A small image captioner, trained from scratch: soap at rate 0.0032, batches of 64.
Rows from block 5 of the text decoder of a small image captioner, named by matrix and row number. Rows with one number belong to one neuron. Each number is 200 + 40 x the weight over its row's rms, rounded and kept within 0 to 999. All counts start at 0. After the name is the row's rms in percent of the matrix's.
After each neuron's rows are labels from the 100 texts, of 14976, where the neuron reaches its largest size: "tokens" is the input token at the peak. Only what is clearly more common there than usual is listed. The data: photos of plants and fungi (iNaturalist).
# gate: MLP gate (decoder.blocks.5.mlp.gate.weight, 512x192), inputs 128-191
# fc1: MLP up (decoder.blocks.5.mlp.fc1.weight, 512x192), inputs 128-191
# fc2: MLP down (decoder.blocks.5.mlp.fc2.weight, 192x512, transposed), outputs 128-191

gate.509,099,176,146,238,309,114,161,219,324,170,258,244,237,169,201,145,181,175,164,228,191,208,182,157,222,213,228,227,150,212,138,203,137,209,184,116,263,156,238,255,223,200,221,262,199,159,292,156,189,174,254,184,177,267,166,157,257,211,230,171,202,186,203,202,174
fc1.509,108,212,253,188,202,204,275,188,204,215,168,237,131,196,194,216,231,213,284,277,146,185,211,227,195,121,192,257,129,245,170,171,186,192,302,230,146,242,184,167,205,245,183,271,200,208,187,186,182,243,234,211,267,175,172,138,127,264,143,146,258,257,181,178,231
fc2.509,103,200,144,159,161,193,164,222,224,198,170,161,208,177,199,241,223,150,216,129,160,274,216,209,296,110,154,192,234,161,260,181,259,194,267,237,169,184,218,220,200,157,198,210,184,186,150,246,179,250,270,224,201,247,213,150,227,275,207,181,256,239,123,202,194
tokens: "j"; "l"

gate.54,102,203,266,200,177,214,131,179,114,164,242,250,220,182,235,181,283,153,218,207,150,226,236,191,164,186,169,229,166,209,190,91,193,148,207,227,144,158,173,246,186,196,208,178,164,193,229,234,179,213,189,193,235,162,217,213,248,169,248,168,213,122,179,221,154
fc1.54,099,145,182,239,192,228,218,222,217,169,217,123,235,176,171,200,169,153,211,198,123,229,274,173,221,278,151,261,197,225,223,258,249,122,194,196,190,262,204,219,214,209,157,155,202,207,232,238,161,199,254,164,171,147,214,182,160,157,267,172,269,175,127,185,195
fc2.54,095,164,205,166,229,252,137,225,194,193,163,140,173,235,205,174,244,270,103,172,210,144,201,249,168,155,251,269,181,194,275,168,210,174,227,202,203,189,223,148,170,235,228,146,233,204,267,178,197,202,235,240,246,264,235,191,276,139,225,207,218,245,204,245,256
tokens: "k"; "u"; "r"

gate.126,104,238,181,142,229,228,230,184,189,262,176,216,192,221,172,232,306,173,231,147,137,221,209,212,165,253,203,177,180,108,144,176,197,231,184,217,158,194,215,211,281,223,159,221,244,206,249,184,136,194,144,274,129,255,194,191,224,234,238,156,218,203,250,170,195
fc1.126,109,196,166,230,193,210,168,134,235,128,219,231,264,146,174,135,221,236,215,228,185,252,150,161,165,147,118,225,164,201,278,165,142,161,194,240,143,203,287,197,153,178,153,212,237,201,225,186,208,230,177,160,195,257,236,261,294,183,201,195,232,166,271,182,212
fc2.126,103,228,207,204,190,221,246,222,166,169,207,175,182,223,204,234,246,149,183,257,191,254,251,233,149,285,197,230,211,198,226,178,242,179,163,145,174,252,187,179,216,186,118,227,138,244,262,249,139,182,198,227,183,274,131,246,231,238,217,187,265,230,229,272,269
tokens: "k"; "i"; "e"

gate.236,107,267,225,162,210,201,248,160,200,196,227,207,208,256,189,143,156,197,157,131,150,174,178,226,250,189,262,212,154,250,168,212,301,304,199,207,117,250,236,264,154,277,210,197,193,147,191,201,181,206,226,204,244,103,186,171,192,213,196,191,173,117,228,226,257
fc1.236,096,189,183,185,192,133,154,219,232,184,90,226,227,210,156,231,216,207,166,234,216,180,233,213,176,237,254,185,166,160,222,178,259,139,178,167,213,211,244,195,309,177,203,195,226,183,204,173,189,200,247,257,233,191,218,195,148,198,183,222,162,164,258,187,212
fc2.236,096,189,223,196,227,217,183,168,239,205,170,179,246,258,148,171,226,280,205,154,214,160,253,262,142,228,186,154,238,201,260,253,143,179,178,175,216,205,222,194,261,150,230,173,171,162,212,187,199,197,177,143,178,236,191,264,184,193,184,139,184,176,195,154,225
tokens: "t"; "d"

gate.338,106,163,265,243,160,165,225,193,178,199,155,132,146,199,167,138,259,131,227,207,147,197,204,213,181,168,123,269,159,245,189,147,184,165,129,217,241,124,263,179,265,159,191,137,206,201,128,217,212,131,124,232,233,195,201,132,219,193,219,156,208,179,200,168,213
fc1.338,105,160,207,254,192,196,182,205,173,243,207,195,215,144,207,152,170,178,190,291,162,175,182,176,216,256,174,160,164,217,180,193,177,187,269,155,258,154,219,136,241,231,137,183,168,164,229,195,267,69,215,181,250,226,141,211,185,185,127,166,143,192,221,216,181
fc2.338,105,228,241,250,213,183,209,240,186,236,200,156,180,228,196,189,194,245,229,136,165,216,229,202,128,143,215,199,200,220,157,243,181,163,147,121,159,261,180,230,296,178,268,233,160,165,246,241,173,240,196,225,233,111,165,166,172,242,151,329,224,164,181,189,177
tokens: "k"; "g"

gate.129,101,168,203,246,148,172,166,204,154,162,180,231,200,158,180,174,193,186,222,180,265,172,117,273,185,265,254,201,238,237,212,167,193,168,226,166,235,159,205,223,221,151,157,176,161,133,215,232,193,138,219,187,226,293,231,166,251,176,205,167,203,117,234,270,188
fc1.129,097,227,169,225,169,248,155,233,244,210,243,173,165,175,201,193,200,221,203,225,170,154,268,257,205,146,174,123,246,212,261,174,161,217,222,187,171,231,279,172,214,233,204,244,275,235,260,195,165,226,200,168,163,213,232,271,223,206,175,273,268,240,222,263,206
fc2.129,104,287,196,263,153,136,252,240,216,242,187,194,194,257,197,179,194,209,182,212,174,216,168,304,188,183,169,144,249,217,189,199,231,174,193,172,144,211,147,195,179,234,174,204,185,226,180,229,269,155,183,180,135,215,209,221,210,205,213,206,155,164,169,173,186
tokens: "j"

gate.44,101,131,148,145,173,209,223,234,217,211,164,172,187,244,174,179,181,242,205,197,206,227,192,241,167,193,254,184,189,144,186,206,201,175,180,187,195,241,211,129,178,134,211,194,228,214,97,200,108,207,154,134,88,284,175,229,200,104,204,158,185,262,165,226,130
fc1.44,102,321,292,272,210,203,158,194,228,252,232,230,284,112,166,208,201,183,225,226,193,159,187,160,205,255,214,211,125,196,198,218,176,279,272,251,245,189,196,226,121,146,212,166,163,175,305,195,151,194,272,233,217,150,183,250,239,270,202,209,204,212,182,256,209
fc2.44,105,148,172,233,219,186,275,154,161,249,187,231,159,149,216,210,266,230,182,189,246,236,206,181,284,189,203,209,157,219,313,171,133,270,215,172,220,231,246,265,240,169,148,169,245,216,250,165,235,155,215,233,247,170,177,216,211,218,154,233,177,197,145,206,301
tokens: "t"; "u"

gate.296,101,159,220,213,186,202,199,161,158,245,219,181,201,161,291,199,232,179,151,163,247,182,181,182,223,246,176,157,228,181,242,179,176,232,237,198,188,215,170,258,167,188,206,206,214,168,175,174,215,194,193,215,180,221,155,182,160,100,213,187,156,126,171,242,224
fc1.296,100,140,245,148,220,181,124,200,230,167,234,237,248,257,194,225,132,130,271,170,187,206,174,161,192,231,189,188,230,209,227,198,156,179,220,221,154,258,267,104,247,208,213,136,215,219,159,106,213,123,223,282,210,176,206,279,181,128,210,179,227,242,254,137,196
fc2.296,105,224,187,192,216,240,212,251,245,90,239,259,201,111,220,180,178,184,234,234,172,283,185,178,250,244,137,152,232,286,179,221,157,215,197,174,175,183,275,245,242,126,176,170,238,279,205,169,155,160,240,164,243,187,180,251,134,232,212,182,162,182,172,208,168
tokens: "-"

gate.502,091,218,135,185,212,261,104,121,184,187,197,155,216,195,258,223,137,185,170,177,161,223,132,169,240,257,232,254,253,222,162,230,238,172,225,180,239,179,141,234,166,164,136,198,176,158,250,230,218,244,202,169,178,200,189,143,187,239,175,184,175,189,169,182,196
fc1.502,093,175,244,230,183,275,200,198,243,170,254,160,203,233,271,198,166,160,233,226,211,249,122,222,250,220,162,248,189,223,134,244,183,133,164,183,231,229,177,211,329,258,171,187,216,182,210,213,228,212,194,300,237,232,247,169,168,122,228,175,220,212,191,149,189
fc2.502,098,246,146,152,273,202,154,208,253,173,154,233,228,273,230,217,181,191,237,200,149,238,179,279,139,195,232,183,237,224,268,146,210,293,226,150,223,230,226,210,236,195,236,183,231,229,228,166,158,213,221,129,209,280,192,172,235,201,232,212,143,110,213,158,179
tokens: "k"; "a"; "-"

gate.399,095,211,203,182,134,153,193,195,156,184,132,191,187,187,275,153,209,200,164,136,161,202,224,259,164,153,233,177,190,213,240,157,184,263,173,70,187,180,79,216,193,261,215,138,218,183,162,185,237,165,160,243,198,203,170,120,144,195,162,152,199,103,127,195,225
fc1.399,094,131,217,186,183,175,192,234,224,214,276,193,206,182,208,201,163,144,200,212,255,257,238,234,192,171,172,165,217,192,278,244,187,189,98,209,209,214,166,176,158,250,236,171,158,164,215,209,234,216,237,74,174,267,260,159,190,157,209,159,165,104,201,265,186
fc2.399,098,194,162,145,199,192,173,247,150,237,266,197,234,237,185,165,217,203,161,257,221,166,125,228,180,226,185,107,201,210,218,285,169,270,142,177,186,246,197,226,166,183,274,270,214,186,187,245,122,165,228,83,241,225,172,166,168,244,154,193,225,195,234,184,196
tokens: "-"; "t"; "m"

gate.345,097,135,228,233,235,197,203,187,163,121,192,258,195,209,183,173,161,208,185,252,197,212,226,216,169,159,181,175,176,220,187,185,282,210,168,113,200,162,252,190,199,175,182,185,168,167,201,248,203,144,267,247,282,206,175,220,154,164,220,217,141,252,208,236,199
fc1.345,101,197,218,179,218,247,227,223,204,211,150,227,213,237,259,186,162,144,162,222,211,206,255,221,288,245,186,220,176,203,107,281,287,200,251,183,169,217,242,230,168,222,205,164,115,195,122,295,183,202,147,141,247,232,248,199,287,229,269,175,266,210,188,230,167
fc2.345,099,101,199,192,146,199,110,188,210,209,233,215,207,194,164,174,229,129,199,241,217,112,170,185,218,185,246,203,240,201,270,205,218,201,232,224,135,201,240,152,152,198,265,166,220,217,122,224,254,284,213,273,181,208,241,191,199,204,161,217,223,207,164,298,169
tokens: "k"; "u"

gate.245,100,241,156,129,171,235,226,133,233,164,144,282,187,179,182,224,175,268,162,147,143,204,201,226,225,237,209,213,182,290,205,187,174,132,151,204,181,235,227,174,131,162,296,259,132,142,204,116,214,260,174,153,203,267,117,276,163,126,172,168,194,162,251,233,247
fc1.245,098,198,118,271,220,217,221,208,197,193,161,172,182,218,198,145,191,261,216,136,174,169,216,240,133,149,209,188,158,189,167,219,259,186,170,228,167,175,196,219,153,159,194,115,203,216,257,204,210,152,121,219,159,204,141,207,123,155,150,275,218,171,266,250,185
fc2.245,101,172,165,274,145,212,205,251,215,177,122,180,203,217,260,134,203,280,155,189,225,134,267,306,197,270,241,214,221,183,221,173,201,178,274,259,207,155,250,209,207,146,259,218,234,181,211,189,245,197,170,229,224,218,229,201,161,162,262,203,205,244,261,232,171
tokens: "t"

gate.481,100,179,212,173,210,240,178,252,223,270,165,231,132,153,302,158,133,165,206,256,163,270,206,142,146,245,204,203,252,227,199,227,256,156,288,235,191,205,181,222,208,199,216,226,158,170,226,148,245,147,246,164,154,124,229,164,274,257,198,161,284,133,176,242,203
fc1.481,092,133,206,215,202,198,149,138,171,178,232,196,259,240,128,208,269,239,174,95,213,195,153,243,265,190,132,251,238,160,262,185,163,178,205,137,210,176,245,219,200,133,194,205,241,245,141,212,155,276,198,223,174,265,257,286,157,170,251,237,186,251,204,210,295
fc2.481,097,276,233,164,142,179,201,169,178,224,235,180,247,263,138,218,207,193,245,124,235,176,162,212,234,184,167,206,159,197,250,88,151,212,243,183,216,205,145,181,246,189,221,237,222,229,267,180,155,193,190,218,98,247,193,240,179,224,118,219,179,229,215,200,191
tokens: "-"; "n"

gate.477,097,160,295,149,217,164,250,215,194,208,203,208,213,194,178,208,176,205,118,203,183,202,172,175,107,204,163,262,199,197,195,182,218,244,186,156,229,268,221,180,260,161,230,205,245,212,151,250,194,265,185,204,197,225,217,198,226,171,152,116,203,210,200,152,198
fc1.477,098,162,284,148,213,222,172,147,248,226,224,197,179,190,197,262,169,211,212,238,165,194,157,173,276,140,181,219,192,229,198,182,192,202,159,242,222,194,174,149,213,194,262,147,189,160,191,185,183,201,131,181,252,203,223,271,144,132,279,160,203,177,234,198,241
fc2.477,097,215,229,169,211,271,145,213,152,253,227,180,198,195,172,223,242,233,243,223,162,244,179,225,198,198,136,221,215,189,139,304,237,181,189,192,184,196,195,179,198,218,258,209,135,283,219,168,189,300,193,182,241,137,249,283,198,135,179,132,169,141,168,222,225
tokens: "t"; "v"

gate.131,097,149,193,197,153,232,193,274,191,195,163,209,216,252,192,116,204,215,144,195,260,204,263,177,199,212,190,257,188,279,209,187,291,195,161,251,187,238,275,209,208,226,231,193,195,141,194,214,156,166,171,179,195,185,164,237,159,104,201,139,224,210,176,216,169
fc1.131,094,187,197,223,97,201,152,151,155,176,259,193,209,253,200,196,207,193,113,229,139,216,258,231,186,234,162,226,188,215,208,175,165,196,214,174,187,149,299,175,269,173,180,205,170,224,215,152,255,186,204,176,197,229,230,221,140,251,136,168,173,191,188,163,182
fc2.131,090,173,180,216,265,183,105,108,236,197,245,117,216,229,234,145,201,250,183,161,162,143,221,215,187,190,217,197,184,210,184,237,198,176,268,172,116,231,221,183,164,153,204,170,214,191,206,166,216,186,262,240,252,119,268,219,265,152,215,245,248,180,171,101,187
tokens: "-"