A small image captioner, trained from scratch: 64-pixel images, trained on photos of plants and fungi (iNaturalist).
Rows from block 3 of the text decoder of a small image captioner, named by matrix and row number. Rows with one number belong to one neuron. Each number is 128 + 24 x the weight over its row's rms, rounded and kept within 0 to 255. All counts start at 0. Numbers have three digits each.
After each neuron's rows are labels from the 100 texts, of 14976, where the neuron reaches its largest size: "tokens" is the input token at the peak. Only what is clearly more common there than usual is listed. The data: photos of plants and fungi (iNaturalist). In brackets: how many of the 100, against the usual share in percent.
# gate: MLP gate (decoder.blocks.3.mlp.gate.weight, 512x192), inputs 96-191
# fc1: MLP up (decoder.blocks.3.mlp.fc1.weight, 512x192), inputs 96-191
# fc2: MLP down (decoder.blocks.3.mlp.fc2.weight, 192x512, transposed), outputs 96-191

gate.46:117136127108131132146135176151132126123156111142123144134144138109124131123141113146113127129118083115103153147153123116138116127081152132158109109114163111117126188156122133114147085182131158131154113116164125110115122122128109066110108149105125113103110142123144140116117094143145128165
fc1.46:095154140112102137120123117127094142102166118109077114159132134137131121142125156160114120112138149129101145107143184172124073123132147132112138109096116088157135132121112141097117135122126142118091143146110105119158130146129115153118153126144177133140127122142124101119158127043124129071
fc2.46:136141167131153123153111097098148184149139142141085114095139137115148132097111106125136096151148152183144171156094117127114116107140153108142140133156109120159136134142099130113103145122090129139142134109138141127088126116121142133122202104082127170210131126150143160142117144101104121128
tokens: "p" (37 vs 2.9); "e" (32 vs 7.9); "s" (31 vs 7.1)

gate.465:168110114130107124162143099120137137146092127120117105147105158112090153105110117119158185108143134147164120129137117139127215121115099106126155091111118116110111133130107123105135101151121141157125160154122133130143152159105081135110152178131078109127119076134154162061139149121175119108
fc1.465:149141162087080123137140117163164108133172112075126122139133105115103167094145127110110107185124123137172109171102133173167133101176160129127090133119138139087145124104104104125147107155192095125140101089147152162131129085136141128148148097115164118164145172118138089138147079067145142135
fc2.465:157147140133162146165116115136179128157161136089127118148129134095146105161134145148095080120137121110104112145093155132149107110176138119150088136142169107165145136109152146151113137104160097086145107113112157104105167113155116165144126098106168129158125177123157073102141137143138142115
tokens: "d" (51 vs 3.3); "t" (29 vs 2); "s" (20 vs 7.1)

gate.284:160103114133111117145107126102129127126087153111119092117163126131124167118124115104148141131130086148090113155154104143111156160131137107187116118119124145118083115147116086125150140125131125120119109121157142115133104126144132179145154102140136128119106108132130128117128131153148159162
fc1.284:140128123137130131160142130150128133148148145079081144097151111191070141100161140078166137117136126127138146144124151087115144180156149121107098111073101141145121127161129147132138139156167118125145095120106124102140136101105088108148164127095098148154101148121127125125127113157142108144
fc2.284:160122147161156147124103124099143130075134139158161146151132097124141150194106126127145156112156183108123065117121136126121132130116123077124131130170162138129125136163154137116121149140142124169123147165124169150104094137110119119139106113170134134153142097141113085116093145134115121142
tokens: "r" (100 vs 5.7)

gate.256:111146151143156151143139108133121088091112087165129140145135149160121122103139128124129138103132157114092114118102182141104128109136078122085123118128118065106113141194166139127119175141164112129120147135152093134125165084157123140133190092117141153137158111123119142122086118136140162150
fc1.256:126125139148114157090159143138109101108180126134108139136118144135139150103121134086101114151162140110125112126156179163143149104101088124100103120161144068125129120121111131118079111150156098148122114145121086135102143086097155111159165059097140140100152138107145150131097107117141164165
fc2.256:144116140128148119103112082130128101132164142131138089103127116121083132145114087135121102125166144108118110157153147092155086166113130114140140065145110103130181123137139143096102108138133107100124133152144188139140096119098111159117167134117119118104131097111120159123109123103138119119
tokens: "n" (100 vs 3.4)

gate.155:118127120113136140111172137129118157140136154123153153192134112122126140148122115186138191143160145115112144152135116076092156130131149130106125180167129128109115142104139111138138146173139115104107088147139150111141114168106172133084145175154150130076147121139133141141141162165182129121
fc1.155:080134090139136132107137163080140146117152117132077090110106152143144098121107105135113048117098105121126119165163111096174134156118079110129104170120141111168141110162149131108130124129135159123090159146121117140175103138114132118129088117145168118145132127146142092168154107111122127159
fc2.155:123129122111137126133087163098145137144119141087099100130119146127130096142067110119108087121124169149174143116125102143149157106145125121085106111101125117120149128135172100148152092128096150138090164123150134138173111163116086135126110144094102115135106141130106122093127117088109119149
tokens: "d" (69 vs 3.3); "m" (31 vs 3.5)

gate.450:167125130122139151133120112133128110093128131140133136082113109114094144125144151157141102114137143163127125111140129162097121143086091098120122121179144116109129118104127132092105111097141105094152097134136106117103113150095113160179094176144106154150127157112147110120134095135122107139
fc1.450:151122096106117120162107129131152086112161120131136113131092147160123113108103113152156094128110161127128078079133187142127139105115127154144109150133106101113116107086149143102116149097074103143130153068124122127097140111103120162135141128111087101155107094166138108179106105125119163121
fc2.450:132110088119132174077121171117154150123126141129138099123112111105120163130131154167144102121134142124121143159178145106132096142163125122131099094162125125103105144151146154156113097109074116142144112125165093126140186113102119126141149127141171128122103126165159167093136081147108168109
tokens: "t" (100 vs 2)

gate.132:120128124083081120140176120151145126164165132141141124168150101132147128082095134117106156121159167137161145136121160133130129120161164168121131130119176130157143078127143137146133123130107127195110152110113064161119118168133116146113136125179089130056152070126125140109112134075126142152
fc1.132:127137157097104146120139114083117100119147140127107133097130138124118123114155129155166120162160147121115156123108137130149115097106107191132117096102099112161126119149140150155170123172161162152122114096097132113051120094122113120161146114144115135127173110130166127061139100061142136146
fc2.132:142136149108129187170119130118117155150129080124127111146146086152106157124165118128179148135139161141122118160149124118090145091121147146167107100135140094085130120135126143154122144129156095124134112126144092142104121129145171169167063108164105131123149096134140133069133125138132108148
tokens: "p" (100 vs 2.9)

gate.419:147126111119123149153126113116122113172112109131155103123126134170107129163143118120200150199151126131138104151144104079119130108098112120176140128107118133184152139127109110140118116114100105155114123131110119129129098133169137132143092171152105105116109153055143167106108126123124145115
fc1.419:183162114121133114099115148178079110129079126150116128129101080143140132165122130131133107150167096177167153103128122121130147103122122138131087170089138117139121133098163129189112134149112129131098108120114132117164114123115144169100129125117155126155108064125137142157111078131165091114
fc2.419:107116159107137111119087185148150114114144138106135139109068124131140158101097109143125090170163105137148155127157141174126105147132130155114126142084096080142153098110188122120175122124141151120092135102120137154132130159180118096103128120148124151085145157135142146175107157141146173080
tokens: "d" (100 vs 3.3)

gate.388:172157117119092114153114102127141138162083139141074134153119119195087125094168076143115134099151149155081144152092171116146101136119118121154132138144119133116147102124116108122147171068103128135106150103118111136131143146106137154150083111141104180123122128089149090102123134089149133099
fc1.388:106151145147173142137140098125120157088163109139082125104105165126109091149105145133131144106124131114103136077129112108127127116111135106098158151145138179139125145076131088082112115115105092146152148130152134169133073140090121126131137107155110157118134122155127114140101108106096183097
fc2.388:139105140163141154110134156112108143158153138118149193130107141105097098138124114140156122122102170140085139114126157145134090139123181185113098148148146130174140177145106147117139093107146101154103127130161128125142149133177173124092137133157121142109162103167078112132176088117121156115
tokens: "t" (65 vs 2); " " (22 vs 9.3); "r" (13 vs 5.7)

gate.508:123145164157131149135154115095144142144108138166144145160128114137130167102137106125155114142122139134150128100108110160139189152123114134120154121097151161177124108129096090128089144115078099173143131113148129133144101131119136125139149113120112120102100123114139173132136086134121125118
fc1.508:113126132108134141122113141081124092092150112100113155171145083111132140147143122043101107135086089129120137122144156120146159131164117128148143117124157123114082181121152150113099176113104144079132119143123120072157165105135091146147160131114133091126144121139120139142116123124135151146
fc2.508:138107170124134152131135128123170121110157105105154132137094120140145131170133178109136121147118091103149104109075124126082121074135102069123153113150110136146159141090161133136116089170159113119104140109104146139160124114103138135126128096163140106101164131129123141140131083139141129108
tokens: "r" (100 vs 5.7)

gate.326:127106098137145133122132159105118171131168141122147133168136132111124154152142119172191151161160075137137147108118138140115144130125105127135141111106125140110158143139151104116117111108140091120088114111119097144164126112134090141139140098135135136116161154148106171172134147113117165155
fc1.326:114123099111143109100113109118148126128140139137100124144126141126108125133075125125169120123117115095086117107148094142197132136134147142126145107177152105122116137167094144084140189143149125103134181111127114125136126156129153077142154132128133118102101178108157100095167121151133096130
fc2.326:160148144120135104153126144130125125119056115121155137163150161119149138137157125101156168093113141169148137174128089163104145140132143106118125123113144155129157142142111118113100148138102145094128128099130152078110093135097125176178138100128070107154134091120132113134098158092106171140
tokens: "t" (100 vs 2)

gate.480:117090142157153093095101155138128115102099123122150162095152120107119145124143122134109129134135108090122140145126194130165075146133151177117124145123162106141112105136139140127140121093147133137115134180106129159109184143124140097089132124169131181170157142126130145146130164135133121155
fc1.480:118136158174064120088143106130110072114116134122116123115114110075137122114153156164115074150159137102137134093128165163179121130101136119156134129079107146165152102108135132112135130138145106168101150160100126117115106150159175137131152123128159143113121097141102071107140134145146107097
fc2.480:095117103143092124141069112134127134122129167120105144127139111144129133127135149120132103153176122107104155107118184129115164150140126125136133124143140172103177132134117170142128125161113115068150141128119121117108159123170108103186087105114148142107088157122155111116109130132158151089
tokens: "n" (33 vs 3.4); "l" (26 vs 7.2); "o" (23 vs 5.7); "h" (18 vs 1)

gate.8:099138114107097109144147134109181122152125111162142135169177143109159135115126114164099186121123127097126137150131123133131110131125131149150128137148129100167100102105125137128113160157051106145125118110101084110106111135138121104145167155142079149115130090085134127141093140136145176118
fc1.8:145114127122090092083129162186143098136135106106118103115154064160148123110117109144121095124163132143152145154127148118121122117131133126154159130153163115151135143105147151121119089120117129125153111116129128154128064131056173145149147103117130137155109142165103162121159092097108097081
fc2.8:093133137113129113122118162166126142148119179145109146155138095130140131129139095106143110162175090148155112135104142109142152112181125151142057190117159117151137190180147165110151158121135129125123117137129084150135116109119090143156158143126081147150133154145139139148121109103132104151
tokens: "d" (100 vs 3.3)

gate.61:093155157129113133108142108125099136123164135163136132092146127097165106154111166137144143045127130148100164137158112119166134152166111102133147084141143128110135119125141154102129133154122152145105123121136176185105143110156123100134137079134098136129163137176108107117132154125106096109
fc1.61:117164094182094129117110129127139097156161112113105123120150103097161111091142158120142117131146156128121116137086171085128131148078091159105096121146085155138150121138158136087128146142114106169147140164109139100124139144154128107139141128127077139121096145124115103089114126119132143153
fc2.61:153096121142146156125135120094116113110143103138173094106148103162127135113105127091126080137105114107106151125133128107112133125110126128139169190163125101118090134154130117136088164125150090125102146150126133131143123132145181123101110098121113084118157145152169109152100153143148132142
tokens: "p" (48 vs 2.9); "l" (33 vs 7.2); "n" (19 vs 3.4)

gate.175:116145107069095119145125159170177143146126112151155113129143116162118142105102105092096127113123133136120125115132200129116145116181143121107124139118105086126174110122155149130147113149099155136099126087124162124126136096134167128141163150119121157139123114161141140145124156145121185094
fc1.175:134146133169128128135102125149142162148112185125126128165125113104108168117084087133168121107156090145124139156126115106153152123110138156103131115126131125148140134118149120097154094127109142163106118170121137168173139095143113098108083133143112151148169150111139140111107127090120125108
fc2.175:109152131122142108131159110141149142120128145129133166104164143142148147130117092109174120110146114110148125138132148156120106135106147106078147141096109139133106112125147161095132113101171113118100123140163147132108142126132113152112092098106135120118108137104141170134095169119106091143
tokens: "d" (56 vs 3.3); "r" (41 vs 5.7)

gate.129:120125101140151104122137134119124124157140123128106177136119183114124129149161129149118164153128170127126115086173082123141132113111146189063151126105089136125138107164141103153117151106107095111113102103136118148153096114103144121126084118078089134136113160105129124146173165123143130145
fc1.129:130100127113166136187101094131149149102124142164098156136117080109079136130125121123161097094149127132140159165144166119151096089182160135101148134162109139121159150167097132177085152140150101107143176107074111168126117108097083128150094172140170102135124135147161090132115127144137129146
fc2.129:115154055129146167133145145111156130145133101116101118108106139085153123145116129125135112160127140164104152155109123109125140105149089114119119119127127084128173104120128138137118116168150110097141174133125103128124084124089119143140115133114095109135160151148147120136170094098104117123
tokens: "d" (100 vs 3.3)

gate.168:117069139113147100140116132131132129101107152106126153145077199139158109159159121123122137109102173128098138121109132155157122130109139118119110113094148116111134086126103102123108122101112125173106113155121131124138092115129140114158137109133163158131156108123114128140178094113169162134
fc1.168:133141064156139124135109124113139125111146113123117147160111174121150134137147087139094101155152131117097118157129171130133124094138102124100103125134160131096116131081141162110115156089127118171112129142107108082116123159106174130143139146152106152130172137114126130160129143142123132124
fc2.168:141135104089141120172095151117135108098092127085114147117118164138123081166148132130120165086140162149119190157088132104125136075136133130121139138111147159112123101132107107099128125126119077151107098137079137122156107113122134098109135111144131142139099118143165152153160109092120083084
tokens: " " (100 vs 9.3)

gate.170:100119131102112151097145137122130134123153133157097092151172129108129091118138147177115162097140146126101102190157119131117093152117136125104086131133136148153138136137113139088155138099084076128130096131114115122127169111106082164113123146129133126122126114186141099143150138112166126126
fc1.170:153120116152116120130142111121126118106140100096176145151137124133105108148116111100160116099144117135135102152133124133110129163126190122109125137135122136127135107134077110099167106131141111120191104141117151075126117120150143177170138139134145124141155139143154111116145117072090136137
fc2.170:165112084078119136143131110121169110121098140130086097145107121103130091125136148132116127079122109141124134107128128125157090140105074115129140145081127097148122095118110133112122157091101144109138146120171080124139160112122137152136146140153095098108086116127141134129132090072138162112
tokens: "t" (64 vs 2); "i" (36 vs 6.9)

gate.390:121121129107119133148104136134185164096139116166114127126144128128136146103141119151161171100128151101130132139163142136150137119091198137152120130165112158140113138142073157161122145156123134138101135141144162162140119136113144149095087130132125106082150156099182144130148143129174168120
fc1.390:121130085112131112155150117111154132123128114125145128178138148101087117143108083116119124108130170159097128123122153114122103124154143074087118106125120126132124130139120151149149164157135092134135133150153130128085132173134104085104154167128116128131154132081111144133158144184115177139
fc2.390:133130145107142128124117101144125153150151098141150117141072110098170093109112120175131161150135161154160116143166088161092121123152132092117124093155120125139119136161086115146137147110114114104171136165156138132166113165134140080110145120152150099117131123141163132124082179081103163114
tokens: "d" (81 vs 3.3); "i" (19 vs 6.9)